Weights of a small image FSQ autoencoder: soap at rate 0.0035.
Rows from block 6 of the decoder, named by matrix and row number. Each number is 128 + 24 x the weight over its row's rms, rounded and kept within 0 to 255. All counts start at 0. After the name is the row's rms in percent of the matrix's.
# conv: 3x3 conv (decoder.decb.1.1.conv.weight, 128x128x3x3), inputs 36-47, a 3x3 kernel for each
conv.71 131 [120 134 149 121 125 137 140 133 123 114 118 150 123 136 142 102 134 130 141 151 162  97 108 171 100 157 127 138 147 117 105 123 122 121  98 117 129 160 139 144 120 130 106 118 139  58 164 114 179 111 167 134  81  59 127 136 195 139 111 149 121 133 158  96 162 147 161 108 144  71  99 114 103 136 141 104 113 137 153 132 143 131 131 137 168 108 134 103 153 140 121 145  86 115 155 154 150 120 130 157 134 132 130 143 141 135 140 174]
conv.72 188 [112 125 155 119 113 144 129 135 118 120 139 103 140 104 142 131 149 115 158 139  89 181  43 132 120  92 171 138 130 121 123 149 123 121 133 122 113 110 125 117 109 117 137 134 129 149 153  49  64 177 126 102 154  57 190 140 142  91  93  99 156 143 160 148  98 199 136 112 115 149 154 197 149 134  97 155 130  97 140 111 158 101 139 142 106 117 118 154 115 118 137 126 117 138 126  93 123 121 112 139 114 151 117 157 134 138 124 130]
conv.73 102 [126 151 115 131 119 143 171 120 125 141 152 120 170 132 166 147 146 119 155 134 177 140 132  90 163 201 117 108 143 108 129 135 115 114 158 130 146 139 115 135 102 154 142 128 118  90 172 150 133  95 127  96  69  93 142 120 166 115 127 121 127 136 148 119 140 156 168  61  42 140 117 113 103 118 130 126 107 146 128 157 129 116 102 116 130 139 157  94 133 132 133 118 126 180 145 180 127 120 148 111 112 140 113 139 112 125 111 149]
conv.74 076 [141 120 151  82 130 151 144 108  92 127 144 143 125 104 100 134 116 104 172 241 158 115 126 173 170  99 115 121 148 128 152 122 138 165 103 119 150 106 119 107 147 135 117 121 146 162 118 128 165 114 144  64 138  99 155 128 172 113 150 133 103  81 149 200 163 129 159 149 136  33 133 114 166 143 117 143 128 135 125 151 146 145 129 130 141 105 119 126 117 113 131  87 138 132 118 137  86 129 106 138 147  93 149  98 123 137 106 167]
conv.75 121 [123 148 128 125 115 134 125 116 125 133 134 135 110 126 129  97 166 130  81 145 148 105 161 128 116 142 101 113 137 117 115 121 138 137 114 151 129 139 133 109 137 129 121 140 107 130  73 190  34  44 211 255 159 193 144 132 116 102 158 136 118 106  99 184 132 196 111 166 122 101  99 171 136 119 126 130 145 112 126 123 134 142  98 134 144 128 136 143 131 149 164 127 102 147 117 119 133 162 117 161 135 155 146 139 170 185 167 144]
conv.76 078 [123 108 149 137 119 114 158 180 152 113 110 147 188  52 158 128 152 136 174 144 205 152 101 135 151 141 182 143  82 137 121 144 103 135 110 131 101 101 109 138 123 133 165 112 129 131 160 120 110 152 149 138  89 103  90  75 115  66 149 118  85  31 112  63 172 121 117 138 120 142 142  99 115 128 105 124 111  97 114 107 128 121 166 130 114 139 106 107 137 130 125 148 122 127 123 140 118 144 110 107 122 143 130 184 135 131 145 129]
conv.77 120 [161 107 139 145 135 162 121 136 106 123 124 142  97 113 131 146 126 126 204 164 172 157 113 201 182 181 143 121 122 126 153 129 132 117 140 134 121 134 135 123 135 140 107 119 136 107 146 112 219 178 125 136 133  70 105  94 121 120 144  95 130 141 133 110 140  84 178 149  95 100 143 127 130 119 137 131 103 122 130  94 114 142 112 109 137 110 113 136 112 111 114 111 134 110 114 139 114 105 136 149 109 136 109 118 128 140 114 141]
conv.78 072 [130 161 109 139 134 102 114 108 113 122 139 154  83 149 114 124 118 145 100  59 107  51 119 102 117 141 159 117 119 125 138 138 123 113 120 159 160 151 124 134 100 105 101 143 122 187  58 164 130 140  96 127 147 113 173 118 134 158  90 138 190 126 147 162 126 152  86 138 126 100 128 140 123 150 162 132  82 109 115 146  88 127 148 148 108 117 122 110 171 125 122  99 130 106 134 152 135 121 151 106 158 119 120 157 141 153 151 174]
conv.79 165 [ 96 113  98 118 142 134 134 121 147 120 112 115 145 157 112 143 110 118  99  39 131 145 170 138  91 177 131 121 135 109 128 106 102 140 134 149 139  84 130 141 152 142 129 142 134  87 223 128 155  46 117 138 145 131 121 140 144 178 133 139 143 150 129  95  53 164 185  90 111  98 186 162 118 100  86 114 114 151 108 134 160 104 118 121 104 167 106 108 117 134 100 143 136 126 140 112 108 141 143 137 133 141 108 114 149 135 115 134]
conv.80 085 [150 116 124 152 123 118 135 126 126 143  87  92  97 152 104 142 138 106 122 148 153 151  99 153 152 194 131 118 131 105 122 141 142 103 146 132 149 153 145 160 143 150 116 138 119 133 142 178 117 150 170 149  62 124  82 114 114  77 141 127 153 138 157 138 142  96 168 129  68 197 248 161 152 140 122 137 121 142 128 147 154 118 144 128 138 136 113 139 137 105 143 151  93 152 147 152 117 121 124 129 153 100 143 149 121 107 101 132]
conv.81 067 [ 92  99  97  90 134 117 119 125 110  93 137 143 136 111 152 107 122 144 157 201 120 100 125  96 161  59 189 148 118 159 162 117 141 137 134 113 105 106 155 119 119 160 146 124 125 119 137  91 124 119 166 140 183  90 177 114 154 182 157 104 107 151 112 137 157 157 138 145 121 128 110 158 140 146 151  97 169 102 107 104  97 107 131 120 156  96 144 105 131 132 129 164 129 169  98 164 142 118 129 133 110 112 105 119 131 188 125 147]
conv.82 069 [140 144 146 127 137 138 137 120  84 135 135 103 159 128 129 144  96 152  86 140 157 117 111 105  93 127  99  98 128 137 105 164 100  95 143 135 115 107 120 129 123 140 102 135 138 167 122  89  97 130 124 137 121 146 127  90 120 110 152 140  84 119  93 134  61  82 167 170  95 134 165  75 129 142 118 134 169  82 135  82 114 143 131 128 106 136 120 116 100 134 141 133 157 116 150 127 120 106 176 100 117 132 117 108 125  81 136 128]
conv.83 073 [103 148  81  98  82 146 115 117 120 157 154 119 140  92 141  96 144 169 166 160 138 136  44 133 190 145 110 156 106 132 125 163  98 140 118 156 143 117 136 110  94 128 146 144 151 150 123  52 156 127 174 140 144 119 116 137 125 170  87 142 174 134 135 137 171 101 117 141 115 147 129  91 111 107 101 100  80 137 137 117 128 110 126  84  93 153 139 153  79 143 106 106 123 144 116 132 117 119 163 141 142 121 116 127 111 168 104 106]
conv.84 168 [117 129 133 142 110 123  85 131 128 130 135 128 135 114 136 121 147 102 123 169 191  78  46 156 149 150 109 138 120 126 122 148 117 132 118 101 129 129 118  95 110 127 120 126 115 135 164 160 122 189  89 128  93 103 164 110 136 154 131 138 186  69 103 180 139  82 116 153 142 109  93 120 101 153 163 136 181 130 111 109 142 112 131  76 128 150 139 117 137 126 146 131 107 119 140 104 128 135 119 145 118 129 141 139 135 134 153 130]
conv.85 102 [151 111  99 112 137 149 138 138 114 122 141 118 154 151 129 132 103 133 138  56 129 161 142 125 119 109 126 142 144 142 136 132 128 135 125 117 147 156 122 142 129 146 125 112 146 191  95  71 106 233 112 108 107 205 147 119 189 151 146 122 132  79 147 146 185 183 119 112  71 193 168  78 140 174 138 108 115 129 162 148 124 143 138 145 135 138 133 136 156 138 106 107 133 143 118 152 136 150 137 128 120 158 129 137 164 141 138 119]
conv.86 110 [117 107 121 107 160 131 120 114  98 143 133 152 142 122 149 157 150 126 125  95 122  98 208 107  96 149 119 131 134 117 146 103 126 119 103 148 128 134 137 114 126 136 147 127 128 116 177 126 145 153 129 118 135 133 156 166 135 110 124 148 142 130 120 118 120 151 148 234 145  81  87 138 101 160 133 115 160 177 122 113 117  95 140 119 132 147 116 115 138 121 130 137 134 143 127 142 110 139 129 147 121 146 149 123 140 132 166 156]
conv.87 104 [111 126 132 142 124 132  87 123 109 116 131 135 119 113 143 102 162 112 120 209 164 203   0 151 126 156 113 121 124 121 150 134 147 110 129 129 121 106 133 155 106 129 124 119 154 153 140 114 146 179 125 150 136  92 135 158 111 155 100 127 128  72 130 121 119 136 181  79 137 105 159 136 162 122 144 128 177  78 132  96 125 137 113 145 110 148 126  98 124 114 148 124 156 119 170 123 156 142 135  94 169 105 131 109 140 123 135 106]
conv.88 134 [142 124 116 130 162 136 135 134 124 128 153 149 129 115 123 123 135 126 155 104  82 164  60 158 152 140 158 124 146 110 116 124 127 106 129 117 151 108 124 119 131 143 133 119 136 171 109 157 130 119 143 126 130 128 149  87 102 107 129 121 101  86 110  97 145 135 109  86 149 182 131 134  93 128 112 126 135 164 127 181 161 140 105 123 138 142 109 125 129 121 130 129  82 153 122 121 126 140 133 102 120 123 131 126 140 116 138 136]
conv.89 110 [138 152 111 130 138 127 125 121 139 118 127 131 130 107 131 146 139 113 107 121 144 149 118 163 103 135 161 140 114 124 143 111 146 127 124 130 126 124 120 130 159 128 121 139 115  82 142 204  49 163 133 157 115  86  98 123 133  86 106 138 141 104 115 115 153 150 149 110  40 164 151 115 109 157 136 107 160 163 149 166 118 146 107 132 140 120 118 116 113 136 161 103 100 116 119 141 149 129 119 127 111 141 105 130 109 167 131 115]
conv.90 073 [137  92 109 128 142 126 135 117  99 130 127 121 130 177 112 135 116 148 199 155 149 113  57 140 116  95 108 125 113 143 133 137 134 161 116 127 131 127 103 114 129 120 128 128 139 161 112 148 156  68 245  88 149 109 108  86 134 114 118 110 135 104 128 116 109 151 128  77 128 226 124 150 136 128 143 137 121 140 162 103 111 113 109 120 116 110 138 161 119 110 130 111 150 109 140 133 110 123 105 144 142 120 110 142 136 139 158 115]
conv.91 109 [111 121 122 118 144 131 131 128 128 138 140 131 119 133 147 158 132 129 127 100 104  58  96 217 136  81 143 142 144 129 130 133 148 122 147 112 136 121 132 115 163 152 134 116 137 133 208  95 125  74 155  98 148 143 111 130 151  86  64 143  87 154 151 113 149  72 101 162 102 127 143 142 106 129 160 102 156 163 136 122 134 146  97 119 115 148 116 162 148 113 124 121 139 133 118 110 120 144 139 135 106 159 143 151 103 140 141 123]
conv.92 089 [ 99  97 114 134 126 139 143 115 141  90 109  95 127 104 125 138  98 127 117  96  92  74 168  65 144 153  98 113 123 139 135 156 111 109 137 113 127  85 133 133 106 112 146 138 118 155  31 137 138 125  91 138 151 201 119 123 133 176 141 168 141  96 109 158 113 154 167 114  91  58  83 134 136 141  81 157 143 136 145 121 172 115  98 128 121 117 138 176  95 110 152 110 143 111 173 125 153  86 137 118 117 134 114 146 114 143 118 137]
conv.93 075 [ 98 119 123 110 146 124 131 106 131 130 140  90 137 123 128  90 146  95 160 136 151 166 200 147 160 148 134 122 114 137 109 145 125 120 141  99 152 119 141  79  82 149 150 127 134  65 172 114 179 132  80  76  33 137 139 160 136 151 141 148 118 126 154 148 123 131  83 146  60  94  80 107 143 148 164 106 146 157  98 129 121 106 107 126 130 147 147 142 138 142 109 121 119 160 111 150 143  90 108 143 119 162 135 149 167 139 142 119]
conv.94 104 [141 135 140 155 103 149 113 146 121 145 129 155 121 138 130 128 121 123 111 143 128 119 110 162 127 157 123 121 119 127 128 138 109 126 138 137 127 117 131 140 105 123 131 127 114 122  42 104 131  18  62 149 170 117 157  89 104 111 114 114 129 122 171  81 129  64  98 187 139 119  74 156 143 131 111 130 127 110 130 124 129 125 180 137 144 136 128 129 132 158 139 117 175 136 136 147 141 115 140 128 192 123 140 121 134 162 160 141]
conv.95 082 [133 132 155 121 147 113  95 109 143 146 169 106 115 130 161 140 142 113 137 119 134 114  93  71 106 127 164 159 127 107 119 155 133 133 118 153 139 141 154 143 116  92 142 116 143 102 151 106 181 148 165 162 135 158 109 156 135 156 169 116 154  44 159 133  91 131 144 128  94 173 157 111 136 141 105 155 147 110 147 102 113 149 134 102 129 134 119 144 115 144 142 141 120 108 168  88 130 176 119 147 143  92 123 146 139 185 136 139]
conv.96 074 [141 114  99 154 132 117 137 121 146 131 131 135 134  95  93 104 151 150 144 107 136 134 191 113 138  99 142 131 121  95  79 139 137 144  79 114 146 153 115 143  55 131 113 151 132 104  95  99 104 135 134 135 122 167 138 104 144 129  94 139 173 132 165 108  79  84 144 109  91  73 180 158 117 109 106 111 121 143  77 122 133 114 141 141 141 121 142 133 145 124 110 123 152 146 124 145 124 144 101 128 107 114 175 154 136 115 144 113]
conv.97 083 [147 132 132 114 160 124 107 147 116 121 100 111 120 134 104 129 119 117  82 129 109  74 137 115 112 131 171 118 126 115 143 128 118 116 129 147 114  87 109 131 132 107 115 109 153 137 176 133 131  72 110 143 148 110 132 145 110 137 122 120 100  95 146 100 108 139 102 158 101 152 107 149 178 124 139 140 136 100 104 104 126 158  78 148 106 127 121 116  92 100 123 127 161 131  71 115 119 115 136 109 132 153  98  91 168  85  85 129]
conv.98 099 [141 137 114 102 140 148 143 125 133 126 133 117 171 139 137 139 139 130 111 102  82 166 157 175 105 117 141 128 118 110 118 124 135 129 165 117 120 113 130 153 136 134 129 141 141 189  88  76 101  87 132 159 142 171  97 146 111 128 126  81 165 166  99 159  90 142  95 130 150 146 178 112 101  96 121  99 143 136 123 144 106 132 143 188 146 127 142 132 142 111 132 124 128 158 156 123 123 118 137 163 100 160 139 166 103 140 150 105]
conv.99 114 [143 137 149 112 130 115  83 143 132 120 154 119 142  76 148 141 135 127  98 135 124 110   3 138 158 129 147 117 149 128 125 136 138 123 145 118 126 146 146 131  91 110 129 139 147 106 120 134 105 195 132 151 172 173 145 132 136  85  85 132 182 115 148  90 152 128 120 134 153 131  94 112 113 120 130 117 152  99 114 109 118 131 122 118 137 169 156 143 114 140 151 116 140 132 172 148 150 115 128 132 109 125 132 100 152  84 150 115]
conv.100 118 [150 130 119 146 110 154 162 139 131 138 141 152 146 104 147 129 141 116  85 142  95 141 164 167 136 101 150 128 130 124 152 153 111 132 133 112 130 134 124 122 124 137 152 119 128 149 130 207 181  87 110 105 152  73 164 132 113 104 124 110 116 142 130 184 100 108  98 143 133  88 112 118 125 145 146 158 101 124  99 105 136 131  93 135 121 152  88 112 129 124 151 132 146 124 136 164 114 139 135 132 127  85 135 110 125 110 142 128]
conv.101 081 [151 128 152 137 134 109  82 112 106 117 132 135 114 120 135 158 143 120 226 145 200 174 117 100 140 145 128 115 131 116 129 102  96 131 125 124 129 138  99 118 122 163 147 117 124 122 186  66 171  91  94 188  95 120 160  92 144 119 149 106 178  79 143 126  79  97 171 130 113 151 119 180 120 146 151 155 103 130  99  91 118 104 116 150 134 146 137 159 142 141 110 116 148 131 177 116 108 158 154 102 152 134 135 106  93  97 123 109]