Rows from block 9 of the encoder of a small image FSQ autoencoder, named by matrix and row number. Rows with one number belong to one channel. Each number is 128 + 32 x the weight over its row's rms, rounded and kept within 0 to 255. All counts start at 0. Numbers have three digits each. After the name is the row's rms in percent of the matrix's.
After each channel's rows are labels from the 100 images, of 14976, where the channel reaches its highest value: "top examples" is what is common among them; "place" is the part of the image that holds the peak. Only what is clearly more common there than usual is listed. The data: stained colorectal tissue patches (NCT-CRC-HE-100K). In brackets: how many of the 100, against the usual share in percent.
# convs0: expand pointwise conv (encoder.blocks.9.convs.0.weight, 1024x256x1x1), inputs 128-255
# convs2: project pointwise conv (encoder.blocks.9.convs.2.weight, 256x1024x1x1, transposed), outputs 128-255

convs0.254 125:177146151162157077182112158138093154134092127150092149118115135085136070160175208139186137171179138069124113146159126101169100118162155076142123107090130164085211106124136146123094141114088137202088108151217158143176107159112055052109071115182120117117148104170158191117140121117075162133126186111128128119180115093145097090064149193086105137106131088147130159096098142155109072127131
convs2.254 113:129150203085109117122121141114084121070094121147094142133101112146103117092102118117087143117101098104146191165122101145161171080129167162074099194097114160114153157072191154149170146209139146102143137113127103153166128074082210139136111154120052167074147181075036157118106092114143116138168127133091112136076169126139145099146125132101134135164124146109157134120146093129118106183170
top examples: tissue: adipose tissue (26 vs 10.3)
place: bottom left (34 vs 11.1)

convs0.323 107:164170084134135116157124130131187127145124175159144112109141096086092085152116144149147137213131142117138124132111141082172197106128072085134096179065084070096104107080058162124092169151134052151102119165129152166108136163145096129110096122134181150139157148182194188144148121119115104089135152121184149137130140151092187146112127075101166143102160136115155129151141151105172118115152
convs2.323 078:109107174115193107191070154103125100174110144075103128171092156129105147133178111119174104084161155139186144119107119141159133134132185117066132075082165102123104160144086133122082137130217100136153106135098106101158140097164125120120069101146005107136093102125147076127146109168059202094182150159125117127109133100142142151099133132160125159108123127179196170107154154132074083130124
top examples: tissue: normal colon mucosa (29 vs 8.8); tissue: mucus (26 vs 9)
place: bottom right (29 vs 11.1)

convs0.564 124:083149128126186149155157120125138119126137142117188107087211143153134120102097184109100132115161100170141115108139133136057161131117163106125177170128083115125118135128179125173158144134107150124098133113108152148119158088125171167126124064138150144105054122100125126145186112107116123085132140100139153143114144035140090146113155109099154152157142176110110139139117092132145095120114
convs2.564 091:144054085188146087171076184107107133215111100115138158107071090153131105110126112197130172117117158151149137119178138185090160141118192160058148121146122123099105181064145127152141080148146120085133136115121086159173141098137124119132142114098116128209164137113175158107157126135149169155140136133101127121109108110069203165142163117173075166116150174139151158127165124175149118058130
top examples: tissue: lymphocytes (37 vs 11.1)
place: centre (29 vs 11.1)

convs0.119 129:096118139136109137164161111162081098115101088132175221144122089085133100162172133141124116129125155108099112080156083147140117148151115133191117154119162123090202164116153102149207123138119109112144153173120118112156086153117151164106092126116197126114163082143130184140131134131089161136169143061095123142147116121068156160135094156089098109139152120107152081088085146085129084123107
convs2.119 116:222095201124174168185122095121128122085140098092112112147140187174111068116176118117144176192146202110105140113157137124188166116062126079112087089136100133105162159102106153133125081183116134120132132154125092167149127098106141250091160123162132140110159120095053152090142151159144148123149124100089150093109125110135161142161131178119100149200142111135184142105123149100120089157113
top examples: tissue: adipose tissue (30 vs 10.3)
place: centre (29 vs 11.1)

convs0.69 130:107104208210145123122074065145120110082181151110131150194181172132147131154117182122164133106123133096097112165083144122112133154100116088097160121076081124146166144163091106197179103123180150065113131131120141144167140110134174152175142124100096148124177108092123156106070172128134106136102145134160144138094161114132144106133205183151133161112090141161129106116157106136135143186109
convs2.69 113:128154146119112044107116118097092145165090074150129138142138105131086139171121093090108144174144149141057197096167119147096147163059115146145145132142133119114144125090131165123137119185132139141119098159143170146115163168142143154091128138126062090081126125163176122117151132069196151032060142054146100138169136071106160194125117155099047126133164116127158162171146092113176114160200
top examples: tissue: smooth muscle (64 vs 13.3)
place: bottom centre (32 vs 11.1)

convs0.351 064:178154100161132140094150063121112169118114176120108098104173208119140120158181133107098121171134209114059182117091181136119164114146176103139039169097142158100114168117161107123114075175135125136158119147097188165156099110186118148127120077116093165115136104171142104106123147125146133137121077139062093080084114123118101131112116122171106155133103126157094156105134110154137108124131
convs2.351 064:162133101118124065090119089137080203137145150141081080115134192137156126115156126112107129116080187122015162145136189151161197128130100119127042169115142063105125131128145176127117096143137135115142133132074119126160129151111183144173140126123053163078097127144152123127087141099159149143183093177105108136066095124075070154087148111178105134101176084149076145108128185132155153182105
top examples: tissue: lymphocytes (38 vs 11.1)
place: centre (27 vs 11.1)

convs0.212 103:106110182166072069147126143107069128121135144165038164147119114106117133090093157104133116137091092157148105146108164053130113112144150104134109110111137104110117138180130129108116141107145130127122155128118105133142085099204120139091148120172224120142163103167158079110135143127150055152115156167115133141132106178116106148163110110157157133114116102167117169108113158143180095144100
convs2.212 109:154109186199061079086071132132036158123159143165049161100100131117127163111141146100158115118076102156127102122127189151113131133151119137113082121090110127140138172171140186099147053076129137133136135113123124150162100124142179168084153121173189144128151110117163116124129120136155091176158135104136114169127121169104138110190151100168117119116146100172081142082122190161193090114077
top examples: tissue: lymphocytes (28 vs 11.1)
place: centre (27 vs 11.1)

convs0.685 079:134148172110108146119137116109126067155164071099125106161120127129118075095090143165083110150119171058120133103061136162200104119094120132087066141083116085084184098107106129130169135136115125141168126134077107132117047112117119161162106155111114126080143127158184162147110133108128082104100100178108100110145131152177141126140141132067153081097068171104106174185132188192138118113159
convs2.685 066:137161130134111163147191104117136144170156122166141139143201130088104137108128135124132131148143141102098128095104080117164141124102255087105083080112138113129150137183179124145164123177075151188111132109133082118123126127124130174124104150137116113110114115115134136146112158072179139125136079165150109066170144132176123140151070136129138131102092132175129145113127078176145146115121
top examples: tissue: lymphocytes (31 vs 11.1)
place: centre (28 vs 11.1)

convs0.448 069:135149098093057154180126089135115167107124139111092034118212121117134133118106155105049164159096095144103054116128184163145166090142130089116121089144089123138137077103159160125172125167096101155119154125159154134150063154115183155173157103119150167117114113198125124123123140120106083141109149201098135125129131145112120125134109088100143103075116126153155082120142229136143142162166
convs2.448 070:115160102071067153184156110165170143068121137104121116098194156080060158070103111108092141136073175098144116126140177183166167116126140162078151087106089095139145082186139121132160146080086088123115102077161161163116086131092158195128156050123145135135141093193129116144086118107115123134136111222195109104139155160085139129113120117096183130124138083112076101140165192170124148154140
top examples: tissue: lymphocytes (31 vs 11.1)
place: bottom centre (42 vs 11.1)

convs0.620 120:104156134149086149121098142126166101072136176172084103130124128133116138089073155112172085158145091118178151156124114111142142050082167156097153130136107170111164129145104175125085116078111080157150054128201115064129075140088093095145065164126137119118066170139182127054081093148145152161139129110186145148148169101126170178143160143140142105127113191151113101134117213109094107072043
convs2.620 111:179134169103160215135184061153155128153116107120139152138103191189106101129098157147119139136110157151143072140102163061131215130190150107137070160117132142182114140133152105133127169154108151113149160164083144137141121131152116156113145136219189157157111137084104158142170146085088163167126092074117150118174109178128096099154116107103113119104136128099103104053103131114065145167105
top examples: tissue: lymphocytes (52 vs 11.1)
place: bottom centre (36 vs 11.1)

convs0.357 109:138144149097071172143126124128106175121120096168101148113107153157113218185171107165079091076067100139143169134182121153166175146139121126076119124136113181075131203152132127183117114213129150086114108090107187157103176062108147195148126157078090163105100115084112125135134171167126110102118165163127128134094179117151163102207162152131155134109086139068141156102160080128153132165137
convs2.357 102:135106124158101059075120145163121147121106150135107087139178202101045140139120143103175132170108179137111151156096116184061124169149071109141158109136154115170084072099218154209106156150131115122116130125172126174135174138099158114110183056151137125178165111137157112123111137086201114125132106143140101128108108132122122160104135093151154184192184120105125161151121085133124181120218
top examples: tissue: lymphocytes (79 vs 11.1)
place: centre (27 vs 11.1)

convs0.684 107:117099151090098135101107132113111127119118114147161143132151118156085145151066056133106161113136056127094129084079102122179106132150110191116094096121184148135144125133072124149148131103160103097113125126093157083080150139119075131199166137130160154131133128169127125101165198142122166169143145080110176097108123144107122144115164166162152138063102130168113142089067138049160131148158
convs2.684 079:126091109142182172214190137170145125151130104101120140142135170136114149153139117121120099204132068109170104143197193101132141126156058155094130112113116107083135141102112105091087184111098118154086132114088140182132139143107165174126162120065079163100115089102125104135243072163097102050102111152116101106109133117101089162106096115151095101116140148123133061192162075124069060143172
top examples: tissue: adipose tissue (54 vs 10.3)
place: top right (31 vs 11.1)

convs0.327 107:085195119161085176125148151108113092133075127091155162126095150142171077122157101126125173155114153174172135119108096129111138152107101192160157149122138097066132142156140161105181113110107118150158095163120135154160140093120125118124084154122134118149121158141119161138100141073122121118162129141205136132144161180136125080107150147115105073171141135169104123039148097083123129164119
convs2.327 077:181137207126120093154160090161145159172084122120111062070119124100165078095125143110098188131117173100023082132170140133119103154165082130148105138113109081139118100132072093135118129137134107142128150159180150115160129139064203191080164154179099095153171129146178116139094168094153071162154113204102115079076177128157141154116158072187109128109139104106152138160124166149208141092126
top examples: tissue: lymphocytes (38 vs 11.1)
place: middle left (27 vs 11.1)

convs0.389 111:080166125183095133165126119146118158091172156165159146160125168092104159117096149107136125171164096171119121133127103121121113110110166156110186170120133148158118138115120111162177133150114180142117106087174112158084132128055162149127106104073104120105159115072144121064134155096139140155107213109137082101129129117152188104184113163133123077197138074130123129144229059160118178145117
convs2.389 102:159103187168139073137129113121128064137142112148182154155116083159101094066067122124104180148076069102127097144153124088115109170120142144144116229193173150116148143107158136126124088158184086118128077146169154148098139115068111147103117172161095206163146142096134150093175166120122157148138191117136101080149114084145113199159164123112110145161108083098136130143157096112145142157152
top examples: tissue: smooth muscle (55 vs 13.3)
place: centre (31 vs 11.1)

convs0.43 091:126153062118085091100128153124131141111102080138133161145082131115148144154097116094126163156143105171171112094097149160157129139124149133120099149075153139102056085163165084149073139106101160074158099173153115090151048160120110111189125067137129147134134129186099084163141121175129098173116113152124122124125153102119096178105118111063155059164069198086174139146132130107159114092126
convs2.43 079:180145178100191109101164164173077115162109109102106135103110058139171167140143149146114144086076099133128164143123167195120130176150208137096138207144144132176149106148174167105167088178099091142119150101133137182119195099137166087121180126115147140138114121079157149115123105115078102114112096088138117110159059109120191164102132115123115130081156080132084084114072085141095145107064
top examples: tissue: lymphocytes (30 vs 11.1); tissue: normal colon mucosa (25 vs 8.8)
place: middle left (30 vs 11.1)

convs0.731 079:080113168186144199165155116139168074094098125177144138139108128112116148048141183158128162138140212146122072100134095154132085129104095146125113169157113146198150143102077122121153080145096067171128140144120147121145104145092154149153161168132155113180164139152175127096106140151136092114131151174049088109180082157104128150129171059097110143100086132105095192093160089144134134095135
convs2.731 068:119104148149177255115120147104137072089123151089130091188153198108123112063139167120144139134168151110142075101103112119158115119112075137128113192129121167136113156065097080150142091108140070175089191138135152137210154092140178096199091135079160075131120156098112106104130130120134106129158101204117094158098084144053100110152089138136129107145136129079137176127126212106106119128093
top examples: tissue: lymphocytes (44 vs 11.1)
place: centre (33 vs 11.1)

convs0.540 134:126171144068111206184120151101146115101156122043105120136195114114190098118084111165129196092169058096141134113112076090100135122151127111173096117118156165144146120114120131121122126087127144151089053097172177108133094147115098151173059135225150131113153157117135081166154093143105146134078107070122139147132093136117119133201159097114124145161095113147154158078111145103108130094104
convs2.540 127:115168090100111188154159129121174129094092151104120099159169062101164140140115155091113129094147085111135103125091133114132190119162155122164071126066115116104150133147183096180136079115025185119138114095106156114101150126103145170142128106128111109087110193137101150131107099111131137151077136111150136124173119138135121108186096070086168138209072133092168151199064139146122133149088
top examples: tissue: mucus (47 vs 9)
place: centre (30 vs 11.1)

convs0.416 117:119166156121099122103116076159166149135133165112132157114155148100106118135156088101072135149121138184075104105127098121137133118098156102199118120118180101118133166137173135194149139158119173093109104126118134169117111136115126121101139063182132141083171139122143099081078140121149151105031172100193115078107116126119147085196105074119154084140155089109116135139167056099106145136138
convs2.416 089:086053096102156124064013184118072111140047097132209121136122119148136101157106115132144079139103155116179212151177035066117159127147096171114127163132147172159141155131124160120158202173144121120122136118153106074137137123122085151098171077186149109165146140138136119145100055102145176132091170116110125092102143102144124121121125097159120095110119121139179141190171120122121140099126
top examples: tissue: lymphocytes (27 vs 11.1)
place: centre (32 vs 11.1)

convs0.173 085:131154090112145195139120168062065117113134107135089089140186096150138107159140097120112086158092119142152122108127137123119093117104104044150109184069117155150164124159147138097098118148208066143131137142160130139122098117124072153114150125123132148181079163127093108047116125189119137092142131092131153152104093195110124168103134186141165145076121086112146116141108091099135123079092
convs2.173 057:118120123118125159161174134122120046118173103116116138113151138099192145103097101184117151167133114151147093084108154130169152113148099127104093131149155088173098103142132124130115080139153103117132104174092067163071112093082110159172166159137124191147107133116085106107111096105135109170100116162147082117111121112112064087149079134119141160155152149124105115086093133139165150093132
top examples: tissue: smooth muscle (38 vs 13.3)
place: centre (29 vs 11.1)

convs0.579 134:098152106174046138181139118171100131146105139206115124155162126142153183156157094089126112149097145097117085117149160152154114127140106115140193071120149101153137104092153167180127116174164114146092183072092101094142131080076209138147167096070112176135165088102157124122129095125133105090125148102087129142155161098098116082251162115146167121132172126086111175130168111167160112131137
convs2.579 109:070166072152158073100135109110117137129109074120096113161132086121109125134101118126127114124149162132111114132117093195179189104102117137064135098144161127176097155035119199148134150136194142092149134077132133242085122163174145120099102112131112125132111124077088121135099162121164081121127111113142164176127154158096113154119075133170082106109148151133118134173173122092162145139129
top examples: tissue: smooth muscle (38 vs 13.3); tissue: debris (32 vs 11.1)
place: top centre (31 vs 11.1)

convs0.463 088:136092146149141129162134067153088139107151099086154123123124166128118100159107062162114087149128095098068136088157132124151193136145142160118081117170103067127158116136134088178171144125105114110175114131060088122155118114085171139145146083108084108151125095165135099130142098185115124136150106085161129147111126079158125095154177131094142136065143115153099123128180122146158146151129
convs2.463 070:115159167177064127150044147103127155140090126136081133140181137127122113214135137117107064077119141081207128120124148117137126148198123125111138118122193177156098109151075175092129124132138154152093127132161172158051131152138131101126084127116187129138120105097141145152147121138137148096126162155087118078206134091152139069138051153155097132120122099138159157096131084117102174095145
top examples: tissue: lymphocytes (72 vs 11.1)
place: centre (38 vs 11.1)